A small contrastive image-text model, trained from scratch.
Model: 48-pixel images, encoder arch preact_resnet, encoder activation gelu, text encoder width 256, text encoder activation gelu.
Training: adamw at rate 0.0022, 7100 steps, batches of 256.
Data: 203450 training examples, 8.9 epochs.
Rows from block 6 of the text encoder of a small contrastive image-text model, named by matrix and row number. Rows with one number belong to one neuron. Each number is 50 + 15 x the weight over its row's rms, rounded and kept within 0 to 99. All counts start at 0.
After each neuron's rows are labels from the 100 texts, of 14848, where the neuron reaches its highest value: "fires on" is the input token at the peak. Only what is clearly more common there than usual is listed. The data: regions of photos with short descriptions (Visual Genome).
# fc1: MLP up (text_encoder.blocks.6.mlp.fc1.weight, 768x256), inputs 128-255
# fc2: MLP down (text_encoder.blocks.6.mlp.fc2.weight, 256x768, transposed), outputs 128-255

fc1.285:57 32 79 76 28 47 57 48 60 63 73 69 45 47 44 41 82 69 72 54 40 57 56 30 55 57 59 36 30 48 59 28 86 50 66 53 52 66 63 44 36 46 51 10 68 47 69 54 46 59 39 54 72 59 51 68 52 55 45 69 36 70 47 67 43 44 48 35 44 50 43 70 23 26 65 25 60 67 63 65 51 58 44 40 57 63 37 47 44 50 57 58 65 53 53 56 62 51 49 59 56 69 56 60 33 46 60 59 48 76 38 50 50 53 37 69 58 59 52 31 37 45 72 63 54 34 78 64
fc2.285:47 44 46 48 43 45 59 43 49 54 48 37 46 48 67 47 61 51 47 58 54 48 49 46 60 49 74 35 49 70 59 57 45 40 47 66 39 68 36 60 73 22 52 59 53 50 00 64 54 53 59 74 57 53 44 48 46 86 69 25 48 36 56 68 50 50 55 56 48 65 50 49 36 55 77 75 59 34 73 50 41 23 96 28 47 48 37 51 92 51 47 50 17 50 81 44 48 53 51 52 52 46 55 45 75 49 31 49 57 57 68 57 60 37 53 90 43 72 46 67 30 51 54 33 66 46 50 53
fires on: "red"; "double"

fc1.665:22 51 53 50 44 82 52 49 28 61 32 49 55 42 57 99 60 40 75 47 18 52 74 55 38 31 32 70 39 72 38 40 67 50 52 34 55 22 64 62 72 63 53 54 61 59 47 56 53 49 38 52 45 31 46 65 35 31 53 57 48 24 40 35 34 44 26 19 47 41 54 37 78 54 64 63 44 27 53 47 36 76 60 51 59 74 57 51 52 47 80 44 48 49 66 90 86 34 74 54 70 63 41 57 40 75 46 70 39 53 35 34 47 61 53 40 41 34 37 47 32 52 41 55 50 54 42 29
fc2.665:37 51 54 59 57 35 51 50 41 71 44 43 45 47 51 55 39 34 41 58 43 48 40 56 55 50 65 43 67 54 45 45 37 36 48 67 36 58 16 60 80 20 57 61 53 62 40 62 59 42 54 72 50 46 45 49 50 96 50 22 50 24 71 50 63 59 64 67 51 35 56 49 46 54 41 66 56 35 60 59 68 18 91 40 55 62 28 60 59 60 59 43 05 56 70 59 57 51 53 45 61 41 35 58 71 55 28 46 57 40 58 62 43 21 40 70 47 67 46 67 52 54 46 30 69 50 49 48
fires on: "<end>"; "blue"; "sky"; "on"

fc1.633:46 55 27 30 30 38 59 33 36 32 40 44 65 47 67 58 57 48 39 69 42 64 48 79 54 45 31 60 57 51 66 33 52 45 23 50 48 44 64 71 59 59 87 35 52 69 45 57 45 66 40 68 41 54 61 55 34 49 38 37 59 53 55 76 39 22 45 45 59 43 71 18 71 58 67 47 20 25 47 67 55 37 66 62 21 53 42 72 56 41 29 57 57 56 91 62 62 24 48 57 78 51 37 45 64 54 51 46 50 46 62 59 70 58 41 56 51 51 42 55 41 94 27 59 47 36 35 45
fc2.633:52 39 31 35 40 77 56 55 36 63 51 44 72 61 99 42 71 56 49 42 63 49 75 47 57 66 65 31 45 47 54 80 46 33 58 61 42 74 49 51 63 42 48 41 35 35 17 57 17 56 64 59 49 68 49 36 62 57 46 56 61 54 52 65 33 29 45 30 42 79 63 44 69 35 68 54 45 23 50 63 37 51 53 41 36 33 46 55 67 69 25 60 54 59 85 44 43 26 43 50 51 76 59 42 76 43 42 53 62 50 40 29 60 60 53 85 54 84 48 58 46 43 44 57 38 55 51 70
fires on: "sky"; "bright"; "color"

fc1.435:51 67 60 15 72 14 47 62 52 48 39 43 36 46 41 52 34 38 38 61 50 52 24 93 40 58 57 63 68 61 50 45 08 68 34 57 59 31 47 36 42 40 50 67 49 65 46 54 49 32 50 52 58 49 49 36 41 69 60 31 41 26 70 34 54 37 66 59 52 43 69 39 27 66 35 41 58 74 45 49 51 40 45 46 65 61 34 71 40 20 37 44 44 56 42 57 61 87 40 68 22 54 41 64 53 42 43 50 67 23 70 72 44 43 35 27 47 52 59 30 40 57 35 27 67 58 52 40
fc2.435:42 32 37 38 40 27 28 53 61 73 75 60 41 71 32 48 51 42 36 51 55 35 57 29 62 73 45 28 51 31 38 36 64 56 70 57 38 72 27 48 50 23 65 33 66 51 57 70 42 58 45 50 63 47 59 52 55 75 37 61 48 38 51 60 49 69 65 43 74 48 48 77 56 43 37 50 62 37 41 44 53 54 69 42 45 60 77 28 42 62 66 53 36 37 33 37 49 47 71 39 47 61 60 42 42 46 44 49 59 52 17 42 54 78 60 46 47 47 60 72 38 31 61 56 58 38 59 64
fires on: "green"

fc1.599:47 65 55 16 45 37 42 38 28 83 38 14 49 18 60 62 55 45 37 52 48 46 35 53 25 36 51 72 70 51 45 52 16 67 25 63 51 37 25 61 66 41 65 57 46 40 46 39 36 63 53 54 60 69 62 43 46 53 43 31 47 18 34 52 28 39 71 67 54 52 77 22 61 66 39 58 60 45 36 57 29 39 68 48 73 77 71 57 66 52 48 57 51 62 66 53 59 08 45 74 41 71 39 51 58 50 27 40 63 37 40 44 58 55 34 49 43 63 52 47 54 81 19 54 62 67 44 42
fc2.599:48 60 52 74 36 38 67 55 59 32 58 58 28 68 34 38 46 47 52 67 48 39 42 43 76 79 57 12 46 65 59 59 49 74 41 63 48 68 52 68 71 62 54 44 61 80 64 41 60 35 61 70 35 46 78 52 42 47 44 47 20 68 58 79 50 30 51 62 65 27 71 39 06 42 65 62 50 56 49 39 66 40 50 55 33 53 47 60 37 58 62 57 29 50 33 34 29 53 56 53 44 26 35 67 55 47 49 33 53 45 70 58 66 59 32 44 46 51 49 76 59 36 27 68 78 55 36 78
fires on: "green"

fc1.641:30 22 78 61 41 74 35 42 54 60 44 62 44 69 31 30 79 56 61 43 58 37 49 39 73 60 66 39 36 43 44 79 77 37 69 40 72 72 49 38 47 49 22 46 67 49 54 61 41 46 60 55 37 59 41 41 67 48 54 58 47 65 55 41 60 71 33 30 40 47 45 63 48 44 54 38 81 49 57 51 50 50 11 64 42 42 67 24 35 79 54 68 53 48 35 45 27 46 43 41 58 54 51 55 37 61 62 67 47 63 23 34 52 63 76 67 74 49 57 43 49 61 58 50 38 51 78 64
fc2.641:54 48 50 52 45 46 67 48 46 54 53 40 48 49 67 48 54 49 45 57 51 52 48 55 65 50 82 42 58 60 60 55 49 46 47 67 40 69 33 56 70 14 50 60 43 51 00 73 50 46 60 91 59 53 45 51 48 84 64 39 46 36 59 66 37 45 59 52 45 62 56 48 43 50 72 73 51 40 67 52 50 28 93 34 49 54 42 57 97 54 50 49 16 47 83 53 47 50 46 51 49 50 46 53 90 46 39 51 50 46 66 53 50 31 58 91 46 66 45 72 35 52 44 31 63 51 47 56
fires on: "two"; "<end>"

fc1.704:38 59 52 13 33 40 55 46 42 53 18 23 52 34 61 79 58 38 12 53 39 56 45 79 30 59 60 83 64 75 54 62 25 50 26 39 32 39 30 58 53 41 71 43 31 48 49 64 50 62 53 42 52 47 30 69 56 59 42 50 58 24 61 41 56 23 45 65 50 68 82 26 50 63 52 43 42 43 39 53 53 52 63 55 51 64 28 72 56 24 45 46 45 58 58 44 56 38 45 70 39 49 36 32 65 52 41 47 37 32 64 51 34 57 25 35 45 59 48 53 70 85 42 55 52 62 40 26
fc2.704:66 49 58 59 60 17 46 58 72 58 58 46 46 70 41 41 38 50 48 42 48 57 31 37 66 71 39 28 57 44 45 53 68 52 76 56 47 53 50 52 57 31 63 54 74 67 77 30 64 16 34 47 55 47 56 68 37 35 46 61 24 60 40 64 63 67 72 51 67 39 30 55 00 40 77 43 68 66 52 46 71 64 48 58 48 27 49 40 62 72 22 18 55 41 28 44 47 63 65 37 54 50 51 65 46 50 46 33 42 73 52 37 54 36 20 44 40 50 41 51 46 43 63 81 62 51 41 88
fires on: "green"; "<end>"; "grass"

fc1.418:44 51 29 28 30 68 43 41 25 42 40 38 69 47 71 53 62 40 43 54 48 56 62 66 42 40 39 65 67 59 62 44 52 41 31 53 36 33 60 83 63 68 89 47 49 64 28 69 47 77 44 64 47 51 45 53 47 66 40 51 66 47 59 64 28 26 39 43 40 39 66 26 93 51 60 53 08 27 43 64 38 48 78 56 29 67 50 70 53 36 49 71 61 56 94 57 72 21 46 49 63 72 44 40 68 63 47 48 43 36 43 47 43 63 43 52 52 55 44 55 43 66 32 48 36 29 49 23
fc2.418:63 61 28 43 56 42 57 54 38 40 39 38 62 68 79 49 64 42 71 49 53 44 39 45 80 72 56 15 45 58 40 63 61 77 62 63 31 77 74 42 45 44 39 49 58 41 26 48 49 63 78 65 71 55 71 68 45 34 62 28 45 68 55 81 49 50 60 24 56 56 67 42 40 37 72 59 49 36 48 56 50 40 56 34 51 47 51 69 62 66 41 44 40 46 84 52 50 34 65 50 39 49 65 28 47 24 36 62 82 48 44 52 64 55 49 77 38 55 65 62 20 56 51 65 65 49 72 80
fires on: "sky"; "is"; "color"

fc1.356:36 48 25 53 35 35 66 28 55 55 55 43 47 66 55 72 39 30 22 70 22 47 44 55 35 36 54 64 53 53 31 51 42 61 46 63 63 47 48 58 48 78 53 89 20 49 42 65 73 33 25 58 47 30 47 49 67 72 61 36 41 38 55 46 31 26 44 75 46 47 37 40 37 68 53 72 55 60 69 49 46 37 54 31 44 54 32 42 27 34 49 47 36 46 47 47 53 56 55 40 40 44 28 60 52 17 27 46 58 48 52 71 41 52 49 28 48 55 44 54 53 62 51 54 62 87 15 50
fc2.356:30 62 40 48 56 41 57 27 37 39 60 40 62 50 91 48 61 52 52 67 37 54 45 45 65 58 58 49 40 62 59 45 54 38 45 58 34 73 44 40 84 47 51 55 49 59 32 69 54 65 71 82 68 28 64 76 28 45 72 27 71 42 38 67 44 38 53 46 52 61 59 56 51 54 55 44 43 25 65 54 38 43 94 51 53 67 27 60 70 53 35 61 49 60 79 40 71 56 34 58 62 77 36 46 76 64 15 54 44 42 58 49 67 34 56 83 44 54 44 60 39 48 54 43 65 45 48 68
fires on: "green"; "player"

fc1.290:61 54 43 45 47 37 30 70 32 40 40 32 55 36 52 59 64 46 39 71 39 48 56 94 24 46 41 66 61 73 65 51 44 74 42 49 41 05 39 54 41 38 45 70 37 70 49 56 47 39 64 44 54 37 48 44 58 42 57 30 51 39 43 58 48 37 63 69 23 46 86 35 27 78 50 56 49 50 30 44 46 38 57 32 52 61 57 66 69 33 43 53 62 52 38 50 56 20 53 55 37 54 39 36 46 52 30 35 66 41 47 66 43 45 45 31 36 45 51 56 69 77 43 55 57 57 59 45
fc2.290:75 42 53 79 61 66 53 55 54 65 65 32 23 82 33 41 63 74 53 62 49 60 35 48 61 86 46 26 30 54 23 52 60 66 90 48 63 44 43 50 62 39 44 39 73 50 52 64 69 42 57 38 26 37 63 37 45 54 66 57 24 52 66 57 34 80 64 40 53 38 39 50 42 62 55 23 47 69 56 49 51 34 61 83 44 51 47 34 65 48 47 54 46 54 37 31 39 56 69 51 47 48 57 52 52 49 30 43 32 78 41 41 54 70 38 33 21 56 42 65 48 44 60 57 42 49 45 56
fires on: "green"; "<end>"

fc1.754:54 16 70 60 26 94 45 67 25 77 47 65 35 55 42 59 58 58 59 38 50 51 67 36 57 39 60 36 31 58 16 59 86 30 52 35 63 59 74 71 43 45 29 42 51 49 60 69 44 55 66 61 44 40 49 45 35 40 45 58 38 56 45 49 67 62 32 29 51 60 34 49 58 47 69 45 76 36 51 57 59 48 21 68 43 41 65 41 28 74 57 79 61 34 47 44 48 22 52 35 83 63 54 76 36 53 52 59 45 63 45 24 68 56 65 60 67 67 53 57 41 51 68 39 33 38 66 63
fc2.754:47 50 50 51 37 42 67 48 47 57 54 33 41 55 67 45 50 47 47 58 50 49 51 50 68 50 83 38 54 61 50 54 46 50 45 66 40 66 40 53 77 19 55 57 46 53 00 69 54 47 50 92 56 53 47 51 50 84 69 33 49 41 60 71 35 48 52 58 47 63 53 45 37 48 72 80 52 32 63 55 45 28 95 35 52 52 45 54 99 52 50 48 12 55 86 47 47 50 51 55 53 48 52 48 88 48 34 50 56 46 60 56 56 35 57 83 40 68 49 63 31 51 50 41 67 44 50 59
fires on: "two"

fc1.165:49 58 66 64 53 73 41 32 55 62 57 66 66 61 51 27 63 60 59 42 69 63 70 43 51 55 54 45 42 17 63 61 77 46 76 58 67 80 52 30 35 45 41 40 55 30 57 42 50 54 52 54 48 51 55 43 47 16 35 71 36 65 44 58 67 73 50 34 53 76 39 72 52 25 32 42 74 53 58 52 64 58 18 45 68 51 59 23 39 66 56 32 57 46 26 65 45 36 59 53 56 37 50 69 32 61 65 46 66 42 07 39 53 43 58 73 63 73 61 44 47 45 52 71 41 52 67 62
fc2.165:53 44 50 49 38 45 70 50 48 54 56 36 43 52 64 49 53 50 46 51 48 50 49 54 60 45 86 46 61 65 56 57 43 46 41 66 44 66 36 54 71 20 53 64 44 45 00 69 57 50 56 85 54 54 44 44 49 89 59 38 46 40 60 66 37 48 57 53 46 63 54 51 44 46 70 76 55 39 64 55 49 26 86 37 51 53 42 52 93 53 51 46 17 52 81 55 51 49 49 54 50 52 48 42 85 49 35 52 57 45 70 59 54 32 61 88 47 63 47 67 34 53 46 37 63 47 49 56
fires on: "two"

fc1.348:46 21 66 75 42 72 32 37 50 47 40 52 63 69 35 60 69 56 57 37 40 69 75 55 67 56 63 42 45 44 39 46 89 62 63 44 46 68 65 42 35 38 29 28 57 44 55 36 56 61 60 41 44 76 79 51 62 34 37 61 32 58 69 56 62 51 21 47 55 69 46 57 45 40 51 54 79 39 38 59 39 48 18 49 54 49 58 47 38 70 52 62 61 30 21 40 37 42 38 33 64 50 53 51 45 57 54 68 47 68 31 35 73 57 61 72 66 72 54 49 47 35 63 39 49 55 50 66
fc2.348:52 47 48 48 41 49 59 43 50 55 52 34 46 50 68 47 53 52 54 55 47 56 48 53 67 48 85 39 55 64 53 61 43 46 48 71 41 64 28 57 70 22 57 62 43 49 00 66 52 44 59 86 58 49 44 50 48 88 63 45 54 41 55 70 41 51 56 54 44 66 52 49 38 49 77 78 55 36 70 50 50 24 91 35 55 52 48 55 95 54 46 51 11 57 78 52 47 49 47 48 51 47 49 46 88 53 37 51 57 49 69 54 53 27 54 85 43 66 50 63 31 52 49 39 63 49 48 54
fires on: "two"; "red"

fc1.358:62 42 57 19 30 33 40 56 37 47 21 40 34 39 45 55 58 42 45 75 48 29 31 57 51 44 41 72 55 56 41 67 57 60 26 57 43 41 58 50 47 46 44 79 33 36 36 38 71 56 70 50 70 48 36 54 41 54 61 58 42 47 69 34 21 32 47 38 43 41 68 28 32 50 57 67 62 56 63 45 51 42 41 37 66 53 52 58 69 38 42 46 42 49 41 44 52 51 47 58 01 35 46 13 47 47 42 37 72 18 21 39 52 47 40 27 45 48 55 67 36 29 31 58 54 25 53 33
fc2.358:68 44 49 65 60 61 51 41 44 44 46 48 53 45 54 23 64 45 47 54 31 49 41 65 66 29 35 44 35 42 51 54 54 37 66 82 60 81 55 46 42 68 53 49 50 51 54 51 44 51 56 48 50 71 54 56 57 21 57 69 45 47 48 57 69 52 30 62 22 54 71 40 62 54 99 30 61 31 67 72 10 54 57 57 41 56 40 62 81 48 30 64 72 46 48 31 40 51 31 68 84 44 47 51 66 61 64 37 37 68 35 34 60 45 36 74 10 56 26 42 42 70 29 56 49 49 50 31
fires on: "<end>"; "field"; "grass"

fc1.266:54 35 54 72 59 65 35 62 59 44 63 77 56 73 36 34 58 61 51 42 64 55 61 17 64 53 61 32 36 34 49 60 65 49 75 53 57 71 39 47 36 37 32 23 50 47 68 43 32 58 41 47 42 38 70 45 54 28 40 69 62 67 47 62 70 83 38 40 56 73 36 81 57 34 42 39 86 67 48 51 46 60 19 56 56 28 70 25 21 68 64 62 55 45 32 51 45 43 49 52 52 59 44 56 25 59 65 46 55 50 17 26 63 69 60 70 59 67 40 34 42 34 64 72 37 42 71 66
fc2.266:48 40 50 47 39 44 62 50 45 51 48 33 49 49 68 47 47 45 43 61 50 49 46 50 62 44 91 44 52 61 53 58 47 42 45 65 41 60 34 52 72 25 50 60 49 42 05 69 58 48 56 88 60 53 44 47 47 87 65 36 46 40 52 67 36 48 55 51 43 61 52 51 41 45 74 79 51 40 65 57 50 28 86 42 49 54 45 48 99 58 49 49 14 51 80 52 53 48 49 52 51 52 47 53 86 45 35 47 58 43 70 58 52 30 60 85 47 67 49 71 33 48 47 39 64 48 46 52
fires on: "<end>"

fc1.203:42 61 35 30 60 26 53 65 37 47 33 39 45 04 58 81 27 32 47 72 36 16 18 50 21 44 55 41 54 44 50 66 76 70 31 71 43 29 59 53 63 70 81 48 59 46 36 41 56 35 68 56 88 34 34 45 52 39 69 49 52 49 44 38 43 26 65 47 52 67 54 43 42 59 58 48 51 41 44 39 60 44 77 39 67 44 36 68 66 49 55 56 53 60 61 50 65 59 81 60 18 49 38 46 72 48 48 54 57 52 49 62 38 33 28 51 46 63 54 51 72 47 48 76 70 53 66 41
fc2.203:36 64 73 51 67 71 63 68 68 44 53 43 67 83 66 38 45 50 47 58 33 29 38 42 43 49 32 56 41 54 53 38 16 64 55 37 61 61 48 68 49 34 50 42 42 32 41 24 19 54 45 54 32 44 41 20 35 47 62 72 41 61 37 53 49 39 48 51 74 51 48 44 49 32 48 46 34 41 44 40 59 71 43 34 49 52 26 57 52 58 35 66 65 39 25 60 36 54 40 52 48 73 57 48 39 67 58 42 42 31 21 31 71 70 58 37 66 31 31 35 34 47 46 56 40 33 18 40
fires on: "grass"; "field"; "."

fc1.56:65 29 82 61 53 47 42 54 65 69 61 66 56 61 51 34 68 52 65 57 41 63 74 49 50 55 71 53 44 39 69 61 89 59 45 43 65 69 74 34 37 27 51 45 44 64 69 80 40 29 48 69 47 24 69 78 40 28 49 77 53 67 51 62 64 65 46 44 52 74 32 59 46 36 58 56 74 55 47 43 48 49 38 58 70 49 46 25 63 51 50 23 69 40 42 49 37 36 63 48 78 49 79 63 55 40 34 68 54 67 43 26 66 37 59 61 49 48 48 58 32 31 58 63 53 35 53 79
fc2.56:48 45 55 50 44 48 56 47 52 58 55 39 46 52 69 47 57 49 45 58 53 48 47 46 60 50 82 42 54 65 56 58 39 41 50 68 38 59 34 56 68 24 46 64 53 44 01 65 49 48 55 79 59 58 43 48 48 84 63 36 50 35 56 60 39 49 50 56 34 67 46 49 35 57 77 77 54 42 63 54 47 26 92 43 48 53 46 58 96 57 48 51 15 49 84 48 47 50 50 48 50 49 47 46 83 54 39 51 63 50 77 54 41 34 58 94 46 72 43 68 32 52 50 41 61 45 44 58
fires on: "red"; "double"

fc1.574:30 39 60 55 35 60 45 38 69 69 43 55 28 56 62 71 71 38 68 52 53 73 68 53 30 80 54 34 43 35 61 86 67 38 83 62 67 59 70 63 42 54 27 31 41 38 65 63 46 53 59 56 57 36 66 61 46 62 28 63 43 69 37 63 52 66 49 46 42 50 37 76 41 44 52 60 78 65 55 46 47 31 36 66 50 34 45 42 28 63 32 39 82 57 29 72 52 37 50 57 68 56 77 47 57 79 63 52 38 44 15 43 43 59 52 65 65 69 56 65 33 31 65 46 52 54 63 65
fc2.574:51 45 52 46 36 44 67 51 51 56 51 35 43 47 66 45 52 47 43 61 50 50 54 46 60 47 76 38 48 61 54 56 42 43 47 72 40 58 33 47 68 20 56 55 47 54 05 68 55 45 58 81 54 50 39 48 46 83 60 35 44 34 64 59 36 42 58 55 47 67 55 52 39 41 78 78 54 36 63 50 50 26 92 38 55 54 38 55 90 55 53 53 08 55 81 53 51 55 48 48 48 52 45 48 88 53 30 51 57 48 68 50 47 29 59 91 45 66 50 65 32 58 50 41 61 47 43 59
fires on: "two"; "red"; "black"

fc1.462:48 65 14 28 16 83 57 41 38 56 46 35 70 42 74 61 61 24 33 50 47 66 74 66 53 39 38 63 54 53 58 34 48 42 45 50 42 30 57 65 70 59 86 49 37 61 37 75 46 66 35 63 50 45 41 60 40 68 24 38 58 52 64 63 49 34 35 63 39 44 56 36 76 68 55 52 22 00 43 49 39 54 65 45 59 58 42 62 60 49 38 67 62 58 89 54 64 10 44 63 50 60 32 40 61 60 52 44 40 30 51 35 61 63 23 56 50 53 53 64 59 55 25 51 40 44 41 43
fc2.462:57 41 28 48 45 33 63 44 40 53 40 51 39 69 70 56 48 47 61 41 64 50 41 32 75 73 60 20 34 37 37 65 64 68 49 64 21 80 67 61 52 22 44 45 62 51 32 48 40 74 55 62 60 75 79 63 53 37 64 30 49 54 47 80 45 51 60 24 65 49 52 54 43 36 83 60 50 52 50 44 60 36 65 35 67 38 56 61 56 70 56 51 38 48 86 35 50 46 52 59 36 62 50 26 68 32 32 55 67 60 59 58 57 60 48 84 44 65 64 59 29 54 57 63 61 54 70 99
fires on: "sky"; "of"

fc1.213:27 51 76 49 43 95 49 46 59 78 53 61 71 45 65 69 55 43 68 36 28 38 79 45 29 40 46 71 36 60 32 33 68 35 60 46 73 40 39 57 68 47 64 50 68 55 54 52 47 52 32 44 44 27 50 62 36 45 43 50 42 15 31 33 38 55 26 39 50 54 40 47 76 59 61 58 51 36 68 46 26 66 60 45 63 72 61 48 51 46 75 42 34 44 58 72 70 38 60 46 59 56 55 68 37 82 51 73 32 63 44 23 49 57 50 32 43 53 41 48 31 41 57 39 30 75 53 31
fc2.213:57 55 46 48 65 45 53 31 50 60 48 60 44 53 54 46 37 54 40 75 52 63 45 69 61 57 79 38 67 50 40 40 46 41 47 59 35 77 33 56 97 08 53 63 63 75 24 51 48 48 42 85 42 65 60 78 31 73 50 28 64 22 65 56 59 49 56 60 57 43 55 60 49 59 40 59 48 36 55 61 45 22 89 41 38 50 36 69 50 52 29 51 08 55 72 47 55 51 49 58 61 46 54 57 59 67 29 60 38 45 54 60 66 17 41 65 39 48 43 57 40 58 44 38 63 58 39 50
fires on: "monitor"; "blue"; "laptop"; "television"

fc1.519:55 31 65 77 38 86 48 48 62 64 53 66 60 66 35 45 61 52 47 36 51 47 72 37 64 52 56 38 35 37 47 69 78 28 66 44 57 66 51 34 42 30 34 38 42 53 49 54 32 55 46 40 31 61 71 45 65 49 49 58 42 66 48 46 52 65 33 41 43 59 42 63 62 24 33 40 79 60 65 56 49 57 11 70 55 50 65 32 32 74 58 55 53 60 31 44 42 28 52 51 56 59 56 72 33 48 71 54 39 64 14 40 52 47 55 74 59 54 40 35 42 48 53 48 17 35 72 72
fc2.519:47 40 48 48 43 50 69 52 45 52 48 33 51 48 63 48 53 48 45 56 50 49 50 56 63 51 86 41 50 60 51 53 44 43 47 69 43 66 35 50 67 16 52 60 45 56 00 67 56 52 56 93 54 56 43 47 49 83 64 31 51 41 55 71 39 49 57 54 48 61 53 48 39 50 74 82 55 38 69 55 49 27 90 36 48 53 46 54 96 59 51 48 16 55 74 48 53 51 46 51 55 49 48 44 87 46 32 50 57 46 65 58 52 32 61 86 46 62 50 69 34 48 48 43 66 49 50 54
fires on: "two"

fc1.202:49 29 31 51 50 56 66 49 30 45 33 39 66 49 72 58 60 44 62 69 26 56 59 75 47 44 33 59 43 64 55 33 61 60 32 50 25 41 77 48 69 57 71 46 56 59 38 59 52 58 36 58 31 49 36 64 44 60 55 42 57 37 63 69 28 34 33 32 58 42 73 24 72 60 66 65 24 29 49 67 44 65 74 37 38 66 45 74 57 47 46 71 43 50 97 72 86 08 47 59 63 63 32 22 57 61 59 63 37 25 49 50 70 68 30 55 44 42 48 46 52 61 24 47 71 20 46 40
fc2.202:47 49 24 52 39 32 50 60 35 64 19 61 52 57 47 55 47 60 74 47 59 55 35 52 70 61 64 23 54 55 49 54 70 62 45 63 30 80 72 46 41 45 35 44 61 51 39 36 28 68 69 66 66 73 73 68 51 39 63 54 61 61 50 77 50 46 73 00 57 64 63 36 45 32 73 49 47 55 40 52 56 41 49 58 74 30 72 59 42 64 48 54 55 52 73 45 52 41 63 41 34 75 53 20 52 41 54 38 85 50 54 57 64 62 62 74 49 54 77 57 10 52 42 62 59 60 77 95
fires on: "sky"; "is"; "blue"; "color"

fc1.509:47 44 35 13 34 61 62 44 17 49 27 46 63 44 80 70 47 29 43 64 42 34 67 68 50 38 29 54 55 51 49 36 61 42 51 48 39 34 72 80 54 72 77 40 50 60 34 60 60 64 39 64 44 36 42 77 44 61 47 49 76 60 51 66 45 22 23 20 44 33 65 28 75 50 60 52 20 07 46 48 38 55 74 48 51 66 32 60 61 50 56 62 57 52 97 64 87 20 54 67 58 73 33 39 53 50 45 63 49 22 54 41 65 60 36 38 42 35 44 61 45 62 25 61 54 37 35 42
fc2.509:52 58 29 59 54 56 46 60 30 43 46 67 46 65 72 61 44 53 56 60 66 58 43 61 72 48 58 17 39 27 40 62 86 63 58 70 38 73 68 55 46 36 41 55 55 43 44 47 32 55 73 57 63 63 86 59 42 38 73 58 71 77 53 82 55 36 56 00 57 59 50 42 53 24 75 59 49 52 46 46 59 58 43 59 45 49 61 69 49 65 33 54 54 52 65 41 63 38 51 35 25 66 57 19 50 42 47 38 55 56 62 34 62 56 74 70 53 53 72 57 23 68 50 48 58 51 46 87
fires on: "sky"; "blue"; "color"

fc1.648:46 50 38 68 35 65 43 48 53 53 73 69 61 70 57 22 38 49 51 38 53 42 60 26 77 55 52 24 40 37 42 81 26 24 76 56 41 64 54 38 52 26 43 28 32 40 71 51 31 56 47 50 42 50 53 40 42 49 47 57 61 78 51 45 70 81 37 78 58 48 30 63 70 42 24 40 74 68 53 45 41 41 22 68 45 41 69 27 32 63 67 77 44 50 51 40 35 35 55 56 69 56 48 64 30 64 56 37 53 62 21 25 62 49 73 56 57 72 41 34 48 33 63 54 25 43 76 62
fc2.648:46 42 50 46 43 50 69 50 50 55 47 38 40 50 68 50 42 48 46 54 48 47 46 49 63 40 83 45 50 55 45 56 50 47 47 64 36 65 32 51 69 25 48 62 45 49 00 69 57 50 58 82 57 47 41 47 49 77 75 38 50 39 59 62 35 48 62 53 46 62 55 48 40 45 73 85 51 38 64 49 51 30 92 39 45 57 46 51 97 57 43 53 10 52 83 57 50 48 53 52 56 48 45 48 90 42 33 51 58 48 60 57 52 35 64 84 48 66 46 68 34 44 49 43 70 54 48 60
fires on: "toilet"; "bathroom"

fc1.458:35 24 64 71 00 64 47 51 55 57 53 53 53 64 41 47 86 52 43 47 66 50 54 48 65 84 57 53 54 47 71 78 72 52 79 46 91 44 74 63 47 31 25 19 64 54 40 55 34 56 45 50 49 27 75 64 37 18 43 58 51 63 47 54 55 69 40 49 45 59 39 58 45 41 71 44 67 60 56 43 67 58 27 48 34 46 49 40 33 65 48 75 59 34 47 59 35 57 32 48 71 73 56 51 27 35 53 89 38 69 36 32 54 52 35 68 38 58 53 61 51 62 67 47 53 58 53 49
fc2.458:51 42 46 45 36 41 66 53 49 59 58 40 47 55 69 56 56 50 48 50 49 51 43 45 60 55 77 34 52 64 53 57 46 42 49 71 38 70 35 52 66 19 50 64 48 55 00 78 46 49 51 82 60 51 48 48 46 81 72 37 43 37 55 63 37 52 57 56 43 67 57 49 39 48 76 82 51 42 66 45 45 31 88 30 44 51 42 57 98 55 48 49 22 53 83 48 51 57 52 53 52 43 51 52 93 42 33 52 59 45 72 53 46 36 49 87 40 69 50 67 33 53 49 40 67 51 40 50
fires on: "red"; "black"; "double"